config.toml
arch = "resmlp"
model = "self-supervised image encoder"
dataset = "regions of photos with short descriptions (Visual Genome)"
train_examples = 101725
image_size = 32
crop_scale_min = 0.4
horizontal_flip = true
translate = 0.12
color_jitter = 0.6
method = "byol"
norm = "rmsnorm"
norm_position = "pre"
activation = "gelu"
mlp_ratio = 4
layer_scale_init = 0.01
parallel_block = false
inner_norm = false
patch_size = [4, 4]
conv_stem = false
layers = 12
width = 256
projector_hidden = 512
projector_out = 128
projector_hidden_layers = 1
target_momentum = 0.99
init = "torch_default"
residual_init = "none"
optimizer = "adamw"
lr = 0.0011
beta1 = 0.95
beta2 = 0.999
eps = 1e-08
grad_clip = 0.5
steps = 7900
batch_size = 128
epochs = 9.9
lr_schedule = "wsd_sqrt"
decay_fraction = 0.2
final_lr_fraction = 0
warmup_steps = 1580
weight_decay = 0.05
Rows from block 6 of a small self-supervised image encoder, named by matrix and row number. Rows with one number belong to one neuron. Each number is 500 + 50 x the weight over its row's rms, rounded and kept within 0 to 999. All counts start at 0. Numbers have three digits each. After the name is the row's rms in percent of the matrix's.
After each neuron's rows are labels from the 100 images, of 14976, where the neuron reaches its highest value: "patch colour" is the nearest of a few named colours to the mean colour under the peak. Only what is clearly more common there than usual is listed. The data: regions of photos with short descriptions (Visual Genome). In brackets: how many of the 100.
# fc1: MLP up (model.blocks.6.mlp.fc1.weight, 1024x256), inputs 104-155
# fc2: MLP down (model.blocks.6.mlp.fc2.weight, 256x1024, transposed), outputs 104-155

fc1.353 117:523506432481533586525489550501527543482564473482431461533516559435436421546422550428433505530492557496524506529538446469487425525503384500490477451513537472
fc2.353 142:517501550479493496518554438470446511516558575585493513506518503548480516499521527513553417516479394578470596525443499502495620499482592442484550425505468470
patch colour: black (34)

fc1.158 083:465456592541465546505504510419419482435457556498494496501523553484468432473441516491550471594489465531542538448547670495571453501496506498571547531529511470
fc2.158 080:530510505531478489494456636505573486523529461447463556478561485488449477551481588491406466435581527563443478514487541484415442507476509512499515554492468481
patch colour: grey (60)

fc1.7 083:496487477608606537567521609500406511437493474479540430487500497524516524440474510513475522466523474523552562488537365497498546493476456450496484460537474498
fc2.7 089:480430500455566515472511444592562526497441435472578464530514504518463602512524504438581503507506475456475441524490416637500517531489515439564454467508502531
patch colour: white (34)

fc1.327 090:509602483515424566521465621471439493530546501539454594477425466506410440518457604487485592505501544459509490535565565475556604544580450549424550451478548439
fc2.327 092:520503499367664524460424511548503420523555381592434428536621522505483464581440473458526494474527510315470549483450504552595499513522490468535447440519414494
patch colour: black (94)

fc1.661 089:464528486603457526486434508414500484543507427577524553536560529558502470514447484493551572522447531481472475529512489495521422555531476486549518538457594610
fc2.661 107:513474452442495539484509433516412389513515442561465395557594493531514489513443496483373511475510544486497514499489522515526493501528536385453433458497487493
patch colour: black (58)

fc1.653 086:470479525417456519563507466443422558525513465517511487495472384530404451477451583428512461467517378570478511482512545557463572441486483636550536548460484425
fc2.653 092:519499484419329537549535412495529528564537465445492546496458539516463474519460635440448451492498576487507464537583512453574513513485458491535477536493488515
patch colour: grey (72)

fc1.563 134:510469494482484549513484581442434529548453478504538527529506399539448470449493567492496509486473485562494508513489493560439395481500576581527520495462471503
fc2.563 156:476500460515507515475438573438477518490437460423478435499431506471541479474481540462414522551489545354567482526507467445550577515540292583449451509553495518
patch colour: pink (51)

fc1.125 094:472487476533459499518449460547450514589495381467536534490450503548540510468486633460543531491507494516433482537530463565528486578470614564457483506431429527
fc2.125 087:492521404471444447505474421437418520518573507558473536480497497471513504529497482539426613544533611438494523523532496458549507468523480475472503481515529521
patch colour: black (34)

fc1.526 090:481466536524543560525551463532477568491507503493510548552539458508427517476434471549413482559349504682594504469523529464558490506508478494493520573418515675
fc2.526 086:414510583530458514438462485504485553541460528510488550516552534517467521522517501542416492545483471539473468550531511527330512496516545562515491529452540508
patch colour: pink (33)

fc1.350 077:513528427501460503573523587459411504391552513574449495544506442512577578488514489489357549528477477542508454447514460465465540500519511546370552619446593477
fc2.350 069:509516479566428517554610423521505539579501497478514523457451481462446577493503441590537604571586503609609590498500425562505451486454580492474522508435527523
patch colour: black (40)

fc1.760 082:488582497642462515541504507485516454538466531458482523517508489546414394559507612399496493578480419561558520472517446502493385532523525503519485531533565556
fc2.760 084:571489552552400565461469462543489431467520503549461541519543448494442513481450498482591461511449525448554469461489507562477433423486545515491570477548528547
patch colour: black (35)

fc1.552 081:490468546443516543606599645463461567535520461490370541555572508525485470481463556490377531510454494648543511491557577484463518535538529595399513439433521627
fc2.552 073:478488588541470461542422441481467520492549538467474582507521459486446426481503565452462411534423478570408496487578509435439511491508525496495514519480564518
patch colour: pink (29)

fc1.168 116:484506517547496545557445481514447586448505540540579510495551481508439393469433417441522561546364498540492476581487458529465611445513505567523457521491475502
fc2.168 129:550496512445504480570599571441507528518449573446452606456479570518508568507546596519502399453596496466428506467520501484471501536473487514389536467484508504
patch colour: pink (43)

fc1.204 074:563529459603600565517503530449432527499457429426574532508483532530452428557513527453504553449451466496554477540534466467540488516523501569433504521459501489
fc2.204 076:485485470538505557419497478521451406472497446461462548506556399424509533505485417475567568584539486424511425533543516558494536534496483556486490496520502441
patch colour: black (86)

fc1.66 087:496486533489516509578507501515523498425498501527479428492523582469535444441442484462538504544446466589504568504548483545611480420505606425505447507498516424
fc2.66 075:511498549484430474532521627465381482529423518475513608495439477506506454519525591529570469480432454593550561503511475461512525439536537639484495490493476466
patch colour: white (36)

fc1.211 103:514529507500529508551454601486543465502583436451465442557490446425525522524467582415443524507515469465544481474572524511520437524475421575477448539505528545
fc2.211 142:471508505567477457532624327572449469505458539561516526456493609455475504480493526542490520472413449583560560556481524526507527539477553372569531443539490473
patch colour: brown (70)

fc1.578 135:498503465569555439566449489536478463508454472474540499515505516494562431549496488434547448509497534505492496552550471535538531517468450419467423421530489453
fc2.578 136:552449526374518492370542565525516503494520525493517524499463461509456528492539516501597482494495471458499462497485496519312469520507546653518570562505498535
patch colour: pink (27)

fc1.299 072:549409412537610527530560489458491506549560513544512465472528490510449444481480458536411523502487468540547459414499357492448475540505485484512489453485457659
fc2.299 072:498494516521511543500521483563609534510467499518548531507539521535433532518462501449514529516435430546420401531536527577483489515483574469550490542513489524
patch colour: white (58); pink (27)

fc1.390 070:514482540455482554595538527365427541546529529541493454526556465536503437458431481574497561496589421554519594461505475491615479496512503492573488384450521433
fc2.390 047:471543493516532483589571540431443423486447480457480482491575570446482501484527516481477591446556431481508521449508544494494519564508541459482488409418513494
patch colour: brown (64)

fc1.597 077:548524426496530524535495501519488434439538501452479531510490455494455487512502402454541649548466556532541501461456333505470499532520564520430498528459517533
fc2.597 073:434510452598460534462464505520478486546465537463530578478513494441512525533508570572546451541458473534498484496456491504521491568481536520468503471526534505
patch colour: black (44)

fc1.4 082:587467561418487493505518480532498455485482456545524481556453403556468481546437496463472512455486370513530542512526318513522470462502590501586498618465519445
fc2.4 082:405485567611551491521564511479504459500531537532463430447579517491527453439538481464532452512440513583419531517459513508527552401475499550497450481497530519
patch colour: white (60)

fc1.166 076:412495447527484543499520460451511549415475518534505527551469513445550441555448453506497542585556441554510572455562423483439472563566535503453495535448576491
fc2.166 075:513527548442517507563526495512477505531517383547518444469488500468511451571431536571459576553433422563531526459463500438567521551516417398444453426561470501
patch colour: black (70)