From a checkpoint of a small self-supervised image encoder.
Model: 6.71M parameters, 32-pixel images, arch resmlp, activation gelu, patch size [4, 4], layers 12, width 256.
Training: 7900 steps, batches of 128.
Rows from block 2 of a small self-supervised image encoder, named by matrix and row number. Rows with one number belong to one neuron. Each number is 500 + 50 x the weight over its row's rms, rounded and kept within 0 to 999. All counts start at 0. Numbers have three digits each. After the name is the row's rms in percent of the matrix's.
After each neuron's rows are labels from the 100 images, of 14976, where the neuron reaches its highest value: "top examples" is what is common among them. Only what is clearly more common there than usual is listed. The data: regions of photos with short descriptions (Visual Genome).
# fc1: MLP up (model.blocks.2.mlp.fc1.weight, 1024x256), inputs 172-255
# fc2: MLP down (model.blocks.2.mlp.fc2.weight, 256x1024, transposed), outputs 172-255

fc1.540 101:477485460448404503532508613458514425497647490524510526563453428467457460488532514516542503505511490459486450454442531438484497527518539503533405556527522481559468459524425488476438579630508479491557475391574461483473486465513485546368520500578527454448
fc2.540 101:527545573439593533416563473470573600510378534467504472459569554503532546527445471555439537577614402534536497495549503474541516515504495472466523540497481459457537526485578516451520516509460524530475516521551534462508487547491525533510491510441506540451
top examples: text has "red"

fc1.125 105:621485448511462469518522493515429528465557498573470497545573466437534472559517471577524461391452477571481430540541505397539487470508564500486394471476483516551462558542456466460474457547536513492641496399516494466505415588488475588409510541547462550423
fc2.125 089:518540586418540513475507529490556388570487469535493476449482564531565533549485509475460460559545598422519548476431541500557544524514470496488495434522505506525492520501499532455462506479475584445363438472532456434497583430460473489435483475551523462461
top examples: text has "red"

fc1.325 128:575538478529483473524536482534474563514439512407480537458506494559544522551499482531529510516572478641499434532459519460490453459510551461461507539503516463504464544469542380525528513474560549491554558557416475443408536474468485448486467521503468513532
fc2.325 111:528537511425564505511500570431527433482561469553522452559470511454445434446493501482512541503432525469454555490480504481547485500552523509527503503501528467493525524493546553355484490537451511503459511460548591514638492500498577582482490505553472431512
top examples: text has "blue"

fc1.68 150:539537503515533496532490536514536553522426508457437525480506564529491536575510481500519529566526458636520478506438503468532517447501605518346508496497550438523481519528564393457486523478541520505496518492456486447420519500517476441519459542473513466552
fc2.68 123:516558539393482478498517529490500446431533493551487465497499529445462382433503492491497535494391546503473521496467469481591475428506470489543455515520486420543538488520626534371494517516489487513466527529467563467637508563509582569435501513561489508489
top examples: text has "blue"

fc1.205 099:485506409474516500470552532536562519506494538506487541465594554568496469565460446507527564555499480480538397482511553450516511459551476536511480560503599552551586473479474421470490554526494515553523541481562461443499428421604493480487493460512541531485
fc2.205 095:505504532534416554507532489533505447488523525479483470554433470461463499483567533471540506382499493437433494571495573545495475413471502560531509544400469477471500498576446459533495490478503475535536470498515492509461585516546476462461459533495475537486
top examples: text has "green"

fc1.341 115:493469473528359490507534542522454452541548518532489490547408489480516490553534465497540463480523470471465471511434462428541491502507620559500336504581516443576432516565455447565448509463533507503557421435533464513464523456512455507429478496553515437441
fc2.341 102:518539501405603508469523495479547516517416519467530499485646559535561532500444480513410537618539516452579443470516495472542498518511505469483572481511504492525464473475550503475526537502509544546432587474516550508563470540496537487477522505467535515484
top examples: text has "red"

fc1.216 096:506439455506489463534507467406464524466646449597491527515526484461487406534588505581503532454464525484464436404478499461501447589440482492520411514499447467543515443540402538531400517511451539496547440518565530463477509520519437574459500502609490492543
fc2.216 095:564557499492523547420524535526576572545422518475506493468443537582486580494488488552420481599594488480516493497519477482544610481503506478473560501540522529483452600493489452433555494474494546503479496521509490445512518499468484468560496480469481507476
top examples: text has "red"

fc1.131 101:526452473491436522579540556493483468539595522531489513581498496579499458522492496525589473484521519477515429513390483409519438487484554581485435523549496517542463491558446464520479554486547513524541456408548464501461443464501426540408521478544504433447
fc2.131 088:489524489411627531394585497499524594525426490497531509468568613522512528547465468522375504606523435515562447490582452485538559519456509485456534531472493482569478506495597466537553554498447520522500596446483516497525452502510517471521518548470521491473
top examples: text has "red"

fc1.579 113:436475522496442544556547523440491432538547482529521504640482506439510481505494534542622438424456514452430491566500492411525450484546527500542453438454435462543477490551382532510504521521556470503514461384490545514456544508504449523373553582524485482462
fc2.579 112:603549469392552524400519477466523551503444509516500484431510548556498525491449482539426495595561474477523470443525512532560491546515488474521505458539513487467530547520519507368532479538469490496438528514501557439577513518489571528469474472490522545451
top examples: text has "red"

fc1.288 095:479467438440507518409563516428542543466510520572512598478491552498416421512504405417489581515414544472529521449542592529516513548493461518475510493585537551513617482452532529432467513593474493526464508502639556468585451452548480551482505428502550520498
fc2.288 099:522546591509439502594484496573515429514500546486508403550376445426457635520494442478561472365562510484459491586497504479479490476536588478544429537499471439416532566519485431490506492517457464533489467523481532504379546515483453463458458604454484509558
top examples: text has "yellow"

fc1.424 105:537508471505477509466540538551539463602503513462405488530469509498501501559512560477568468477480518538507458521495536385576498433508562554403474493592624462482489549540506471427508519500539472491484457380475444416374522376495494476479504491449500432448
fc2.424 089:514487491455521512497542507429516503448552511525511405479562510458636390474453487422508550501454509431508454465498512513506474517529491504520510498429493475487476452501509542509480454527542556493453516513415600489581525610511539601464499474552497533578
top examples: text has "blue"

fc1.446 110:533503514523504490504493474508588494590460530448387539510469548532487524552509528509544498541562471621505437555530484433583518466506551560373522517504576440503489556513505401454536526481500516573478490468479454433383506437525472445512480516474536462479
fc2.446 093:506517496412498532491518598458503467456589527559473465524529525409540380485480508452523560489414508453460550438458490510523490468479506533545491525490543496531533478514585529440455555534479440521394520499429563520599490592551531574428524508586484487481
top examples: text has "blue"

fc1.694 095:478521538431407501571521575457508451472523469545543504536431436444383457436481529543486467438466582439483519503591531524461524555416498573517476503444538510581463527532496549540510511540516543503541420433525495421538456471446502546484545516561462562485
fc2.694 106:475555524442539507419475415486502545467434397529505480395518418505492462472554519475297526531492493444465556591540458516471509525497485526506496493527552442540550536538537535455637564474476465521584454529562448540548519482477497509535505528512466576494
top examples: text has "red"

fc1.120 098:545550502568532536522529506491570533546430513475393546582480578583472542535485575536540486528528457660547439627586485441535482467481563544482519497504536446532492507488512468432514532504532476551518497465512432437372460446489482435476555569490511492469
fc2.120 089:497519488459524525545495584430533444483616490496462474515545517444528436475539484408435516492473489404431520412474447519502453560492501557521500515557535532538455525503494542515531478564570503479460502429516501662523432606517507569443509480593508488442
top examples: text has "blue"

fc1.114 113:525503507512515505490497520505542445573445512444402482525495528507496544563496561507566510481556492605506480517498499424553460445514588554374495517542556480530494546507520430464519540511529466558510468446458423429363503433513505425465481521499529475440
fc2.114 100:481496486433482490485529559417478486415558559577482463522555508409570410488502486450529546491448470430454472430477480494515477530513465519537512505456507503509517449507516515466489502543490506486416515478425571525602508585526562565441491456573485494553
top examples: text has "blue"

fc1.568 109:541528511573506493469552485551517499527466515438461497491507532531523527626541510517521472482499460591500457516483557435560455490499656540352476470475489469574475584504519381473531571500502504568594464483464451442386485440534481452505514524506484504546
fc2.568 097:526465544352566488506492646418529401486516558515502466503519496449564397464502506440605578541477494389475494445459517483567439502556476524493495531513488495496554493519519512402426504541487489470423526474496584544605496574523536606448494504557508476541
top examples: text has "blue"

fc1.437 104:497420422517409506505501612468547451522629469546530511563487470464489457549533486552622485492464540468420488521448537435507489526498589526529472534536458443542473530562397514531491470555528473512590498409501468476450514520498498527376536467545471407438
fc2.437 096:572532590451602541420513463474536524513409469484509520460565568534462548488480442514436481564549496513463566516511503558538443465523510515514542524489451469504537596494484508386533552474501503495454534521513574451548527553452525530480456487472526468457
top examples: text has "red"

fc1.625 080:446540548588479490492572479462555453503509523432402454524562543524502555547486482545533567523584528614429426542470446433557479511572520517542552480423534473542550507479535409500488542493487488573562556530410426418442517475579449402442526486467480462455
fc2.625 060:500493496425527512514497537420517542522632469555547487522547521431516441455505459473398498497404530466467498603501436505524527542481478504546461528478564492534481511504534558516559504528510424488598494448502491544595429548568514550445513455548434445506
top examples: text has "blue"

fc1.453 126:411445591462488548542535475452517462542533479533507500577466494450467448539502565522527492457486549398449508547478463447550503490520445499461469450511476505512510449509409474539463519485448528525449356535555496484424514433589406537430556551497542468538
fc2.453 124:572533414458484498447502501552498574489422453492501576476562532545595574490462484530451473505523493513521477460501511528552503527432568507489532539568557432516503524501548512486548561448468482522530581448466475453534505525492548435532500476506482521460
top examples: text has "red"

fc1.670 090:549488390454419466531591549530525407504626479574552571561488449495491416517541448510562520424459493512486428463452516376492483431538585453504464470473490507596533469544423457540368497541506506458556558425616497456455487545474458584359502486555540491411
fc2.670 075:503544560440578477478577502475576582529420488479422455517549590514516567486434488460486523491622421422541477614494464468631502492495468482459513492486466498504563553532613458481519523470466522532417467511505472494456479522462486527413507484455495487512
top examples: text has "red"

fc1.497 104:458472490530447510501563557452503522503598510577525547629460493506509462484526435581606463489468502471458484467495533475473483533564566533465346515469479473609483477539428534504439560580537455523483469384486504520517504487492498572328538535532537497477
fc2.497 106:535554540363544534443538508436552522477434496470501455441569575526555536532458485544420521615564478523528467449495518475516539491491452505487552546540447481498526531529568491421498509518471552527475545509545571484581465561481532546508461422493496516463
top examples: text has "red"

fc1.52 104:556426428550473509467558467495445574463630464506510509526564501461515430593548478550535471480525444541482406508535468409549447512526566493459443475509440520522526500535442459595429464465468492556599465473517496498478407515574436588431524493573459530502
fc2.52 086:542538556460571515445526468512533501576432467494496527437482618500561539548494487494373485574532559454553499473501494536598491533481523503485491502561501448485511474473557495502463524456511537494392467425514431445459545449479505430486484530559522492478
top examples: text has "red"