A small self-supervised image encoder, trained from scratch: norm rmsnorm, 101725 training examples.
Rows from block 6 of a small self-supervised image encoder, named by matrix and row number. Rows with one number belong to one neuron. Each number is 500 + 40 x the weight over its row's rms, rounded and kept within 0 to 999. All counts start at 0. Numbers have three digits each.
After each neuron's rows are labels from the 100 images, of 14976, where the neuron reaches its highest value: "place" is the part of the image that holds the peak. Only what is clearly more common there than usual is listed. The data: regions of photos with short descriptions (Visual Genome).
# fc1: MLP up (model.blocks.6.mlp.fc1.weight, 1024x256), inputs 104-155
# fc2: MLP down (model.blocks.6.mlp.fc2.weight, 256x1024, transposed), outputs 104-155

fc1.655:517502505449544484530496524483466434479503489517539571501501516493465425507516452570606491578497517541575491493546340445479400501536565553529492552473484521
fc2.655:437490519550480491594482467488464553490545490481503474494464496488541440473520541499489462495558539496415523488519527482470491523500558524510457499513524531
place: centre

fc1.326:511505476590486491520530451478529566499510447525585470503445466505512465494469458505477560498522465515502502551502448493538545475530554550479483486451578501
fc2.326:505536521487500504500529543521509499464517536523468557529529485505493547468509506480578470477432461535554567475526482464531472502526558440552521530495489490
place: bottom left

fc1.11:483416447682578481503534536493483527455522513501527516507561510518511505459502403503521493497573523471526521470514457479484459477448498486522523518489479589
fc2.11:490472502282461511457478480548458451491488466503520568515501497490493551510492517557496554501459496422527522469503527497567530545527478516496468480505503468
place: bottom left

fc1.551:509486503621505502525500511502432553497513507433527570503509521550493494493480445476537546507531471538526521506572444460461525525479535484501494494506520526
fc2.551:512497506490503506486434533467414512515444509553505461467505478495500525494523487444507482512538519454451496469465507550545515552524500516429440473519499479
place: bottom left

fc1.352:502532483531431524526482570550503511500462407505553513525423478453517477499461542448501502558463435543527516449532538519569494468474526568558483595473526522
fc2.352:463471471507440509481558415515499471475539475498512463473495509481540433473477468453518505508492481480471469469454520534465474479509472445552519446526528515
place: bottom left

fc1.212:563523549539500489507400568532428547535508442490465488502480538503514525492489541468422504550469534529492521507515693525465501486522480494514446513534498542
fc2.212:514547523555524501546580427487561524534422510476462533507422468472464502561523555551525521522481519574452475480434514467463596494493530500480521504513491502
place: top right

fc1.569:441477485441538562519537508414511527564505442487466457471510485454524495480446508545502526503558552516492469548548510489466513448457462566462485524500478476
fc2.569:506528545562403505541486585438404508496474514430559572468490565474535445483462579546415527505575463514480540484555529509523485487472496501470537432495538516
place: top left

fc1.344:543434495654557499546502515480463499452478499508524497536555530527494524462482458516474466537545514496519511454482411500495513496462489465489480490515446638
fc2.344:513489516372566507477490459569528506505544507464528519517518458499481538479501551532513490496508541454465412508531447563466504508511501516511483499485499490
place: bottom left

fc1.374:502486489558433464504494569507475526523500510485554476521491493496513483574467523510454562533582467527527502459541492489533527505473499562444468428477500478
fc2.374:496482397499435522497481528475477523487516460453493490471544545466490517477510459503556508540576479411554485494513536515439467468504467428542495478526521502
place: bottom right

fc1.365:544454517514533512562514510473492495559531527468469487505547529459489495521476530518455526566475543625507499508531614443446525527472460508495491480463465486
fc2.365:478491510504563501471522516529463447493477514488452507499507511528483424520554417423389415563483481448494504491446489456453558486500529533512528546497518558
place: top right

fc1.408:469467510509507531523504498519527585425552517493537523521483547507505500508499428509431531463424511611517522478508472488563533537483467557491451522449507545
fc2.408:493506459510411520531537490478488460487515492483498555476493426487439507486475449528516643478502532580442440487522527615459518511479553616550488510538494488
place: bottom left

fc1.195:482521459568491489535487496526493463443506514525444554525507472473499413529491505435505544584426433551467535485533475445507465552542554541482539488466494552
fc2.195:475520505496406483461524510555489493516479507589441495518485482501497481546503524511454492513488498497484502537472540472459525484509534516497537486524566491
place: centre

fc1.475:492470520512531532567534631499365522426569495426450521498556476535462440480471492474431548517523445642562563476516478487520534513540504504487503467480438480
fc2.475:513517522448468480605452594498416545521450542505536473422514535512557457498524448508514481548579439530528546488483542519498469510505493471495477461484524514
place: top left

fc1.702:474421457601537505541481557516462494493534524554568540484517440562499483460472436506473542511544470494537516521578537523481551490414477453511482551431449356
fc2.702:475528478384492476499437509505422499475416474476445511487439460489471510504522538516589575536487422430506505492446518444533479513518452584531496502516511510
place: bottom right; bottom left

fc1.227:481414459653551517527500547461528542472488509513514518522535478537472489483480430503508501534507509514536489451528471530511464456435510505519491490508465544
fc2.227:504496483302431504466471566533445455493485477479471558541468452478520520469508532466549569514433464446557505475463532480562522489521474555503497533508522478
place: bottom right

fc1.152:550478474453516503527495530476472533475502544531496439511465548501512496507483491526525497484474466436498537464587479496462524535507490519458490522515496533
fc2.152:442522489515542500600421535470549515481566493490498527456514421541475470512469552509467600490489557651534469526437476570485430502506492567574477490496515515
place: bottom left

fc1.296:547498586472509501525461547526487469452527519540450539532474504479518577467520524445471498557443474565462521472489531482518602525532490490430501547499451439
fc2.296:452504442496476518508502430501563499487456436465538481499507416501504571463527467454575500545597436552522523458557525447556476506496447488487488514505520525
place: top right

fc1.505:515509577520485514521451582464465496532531504551470523507565511522526505530488500496384544463502504550469497513548500484544494580479513565455482421452431518
fc2.505:524531454500476498542518496446414522448447480490481427527461512511479453500499513498531546495469534474503549497506476438542588519486528520496495477495477492
place: top left

fc1.251:554502566529479501525438561490532424484497519579485573518500448434514455526474498516497515547505525519577527440561493481524446460505463550412501458467519522
fc2.251:478509487505509482451451479494460517463533489463490497497489544520525529528471506530544506509544420418470530538543495530485522557503496491576473500544490500
place: bottom right