A small self-supervised image encoder, trained from scratch: 32-pixel images, norm rmsnorm.
Rows from block 2 of a small self-supervised image encoder, named by matrix and row number. Rows with one number belong to one neuron. Each number is 128 + 32 x the weight over its row's rms, rounded and kept within 0 to 255. All counts start at 0.
After each neuron's rows are labels from the 100 images, of 14976, where the neuron reaches its highest value: "peak at" is the part of the image that holds the peak. Only what is clearly more common there than usual is listed. The data: regions of photos with short descriptions (Visual Genome). In brackets: how many of the 100, against the usual share in percent.
# fc1: MLP up (model.blocks.2.mlp.fc1.weight, 1024x256), inputs 172-255
# fc2: MLP down (model.blocks.2.mlp.fc2.weight, 256x1024, transposed), outputs 172-255

fc1.202 [101  81 100 158 149 143 161 148 162  70 151 184 152 162 107 141  55 198 147 170 147 106 148 109 203 177 126 119 203  91 122  80 132 148  99 107 137 107 159 126 156 172 108 153 113 131 150 121  97 101 118 144 184 205 115 148 173 120  88 123 128 149 129  97 186 172 136 152 133 115 105 135 108 102 137  76 140  91 141 102 127 213  69 121]
fc2.202 [143 108 169 141 135 127 136 148  74 151  92 114  68 147 136 202 156 115 120 106 172 146 153 112  77 129 144 100 106 142 139 169  92 148 166  79  97 155 141  74 114  89 113 148 168 131 120 132 120 132 125  96 114 101 135 158 106 151 139 103 134 126 104  98 112  86 109 128 122 155  96  74 136 134 137 140 140  76 115 135 201 128 171 121]
peak at: top left (34 vs 14.1)

fc1.517 [174  63 106 123  83 134 120 187 143 144 152 164 197 188 117 134 113 139 184 141 156 118 134 109 161 155 124 116 191 125 111 119 144 173 135 111 124 145 143  50 186 137  81 128 171 104  73  99 155 170 162 120 161 140 137 149 147  91 122 121 125 141 132 118 150 112 137  44 198 102 105 110  84  90 179  93 161  94 120 125 128 164  99 110]
fc2.517 [ 37 154 103 146 158 164 103  83 128  59 136 174 118 115 146 133 154 138 111 111 137 144 177 136 113  83 106 147  84 137 176 183  60 157 116 133 141 143 134 163  88 136 209  91 162  73 123 121 169 139 148 159 109 160  92 104 114 129 130 162 138 166 127 133 149 103 106 146 113  92 146 115  96 145 120 112  71 137 112 158 140 120 149 124]
peak at: middle left (25 vs 9.4)

fc1.76 [118 102 138 116 126 146 172 171 180 134 148 170 127 173 123 127 134 156 185 172 126 145 137 123 178 145 111 148 184 166 136  81 113 152 141 132 169 139 109  64 148 102 150 150 146 154 152 111  89  98 133  92 176 197 146  78 160 139 134 116 186 138 135  92 143 166 161 111 136 128 119 142  96 112 176 106 133 106 137  73 118 153  92 100]
fc2.76 [112 144  83 127 167 121  94 105  83 118  97 122 163 105  93 152 120 132  78 129 120 127 126 130  95 118 114 118 110  93 146 205  97 118 132  58 117 147 109 134 125 134  73 118 138 165 114 117  97 159 132 153 138 123 107 165  83 129 120  97 134 115 123  70 121 119 131 101 123  78  84  84 121  96 154 148 112 119 133 171 181 138 150 145]
peak at: top left (32 vs 14.1)

fc1.494 [156 130 165 100 109 129 165 123 143 145 199 180 164 154 150 113 165 187 208 175 190 143 131  84 144  83 117 142 178 200 148 109 157 155 191 131 133 103  69  72 149 102 170 130 203 156 166 132 160 142 122 107 138 112 117  69 104 165 155  70 140 136 137 164 131 113  92  75 183 145 114 117  94 141 143 113 152 105 108 123 152 155 131 161]
fc2.494 [109 148  98 149 133 136  90 136 131  69  29 119 159 151 106  82  75 126  86 111 109  92 117 129 164 158 132 120  95  90 107 152 104 144  88  76 135 125 134  98 114 175 122 156  49 150 148 119 124 137 115 156 128 138 111 150 133  98 137 142  97 105 114 151 128 199 105 127 121  69 137 134  94 107 155 149 103 182 141 125 179 135  98  97]
peak at: bottom centre (25 vs 9.4)

fc1.289 [ 39 115  85 135 145 121  93 140 193 102 128 227 129 170  89 135 125 153 224 130 147 162 147 106 124 132  76 133  99 154 145  83  98 126  89  66 106 158 123  83 153 148 168 125  82 182 131 110 163 134 122 155 115 233 117 117 121  83 149 149 118 167  96  83 132 127 136  83 117  79 113 108  99  86 191  66 100 119 148 129 121 137 142  52]
fc2.289 [177 168 189 110  97 127 183 103 126 183 171  62 148 137 155  87 151 172  66 177 151  98 140 104 141 129 129 142 108 115 105 139 152 170 136 119 142  95  93 103 116 140 140  89 158  87 114 125 177 181 102 147 153 126  89 119 134 131 156 103 139  78 116 166 115 129  90 146 149 137 185  85 117 151 138 103 115 114 118 170 195 156 144 103]
peak at: top centre (25 vs 9.4)

fc1.765 [105  74  81 146 161 158 153 180 148 101 154 121 164 157 110  99 143 155 199 134 117  95  61 136 180 111 108 142 122 159 135  82 125 155 176 108 187 177  81 126 162  81 148  73 161 146 146 110 130 130 157 118 177 119 137  97 163 102 150 123 115 125 181  58 166 186  84 134 119 149  94 113 107  68 144 103  91 124 162 119 130 129  66 129]
fc2.765 [154 116 144 102 151  91  87  82 144 129 137 120 146  92 135 176 131 113  89 121  87 154 109 148 109 120 108 133 171 108 156 198 104 132  75 185 126 109 125 138 130 186  95 156 140 154  99 150 147  86 144 152 107 173 177 130 112 118  78 132 144 133 142 115 133  96 129 128 152 164 125 163 144 159 106 127 165  42 128 143  99 137 162 130]
peak at: top left (38 vs 14.1)

fc1.573 [124  93 101 174 111 148 196 132 122 108 168  97 142 137 117 125 110 157 160 183 158 181  85 104 174  90  91 166 201 112 144 107 163 157 193 129 147 151  96  61 174 117 129 156 134 135 179 138  58 110 145 118 161 161 158  61 170 104 139  94 125 128 139  59 136 153 124 107 156 143 104 131  61 169 135 145 128 102 136  98 126 164  70 141]
fc2.573 [154 116 105 143 129  71  33  90 125 127 107 155 136 148 115 148 104 124  84 102 132 132 126  85 109 178 115 131 122  89  99 191  48 118 111  74  91 133 122 130  88 159 143 145 124 171 131 131 115 166 132 148 132 105 132 193 121 132  76 123 143 143 147  74 146 139 135 153 118 119 112 100 137 119 142  94 125 100 130 168 169 132 173 100]
peak at: top left (34 vs 14.1)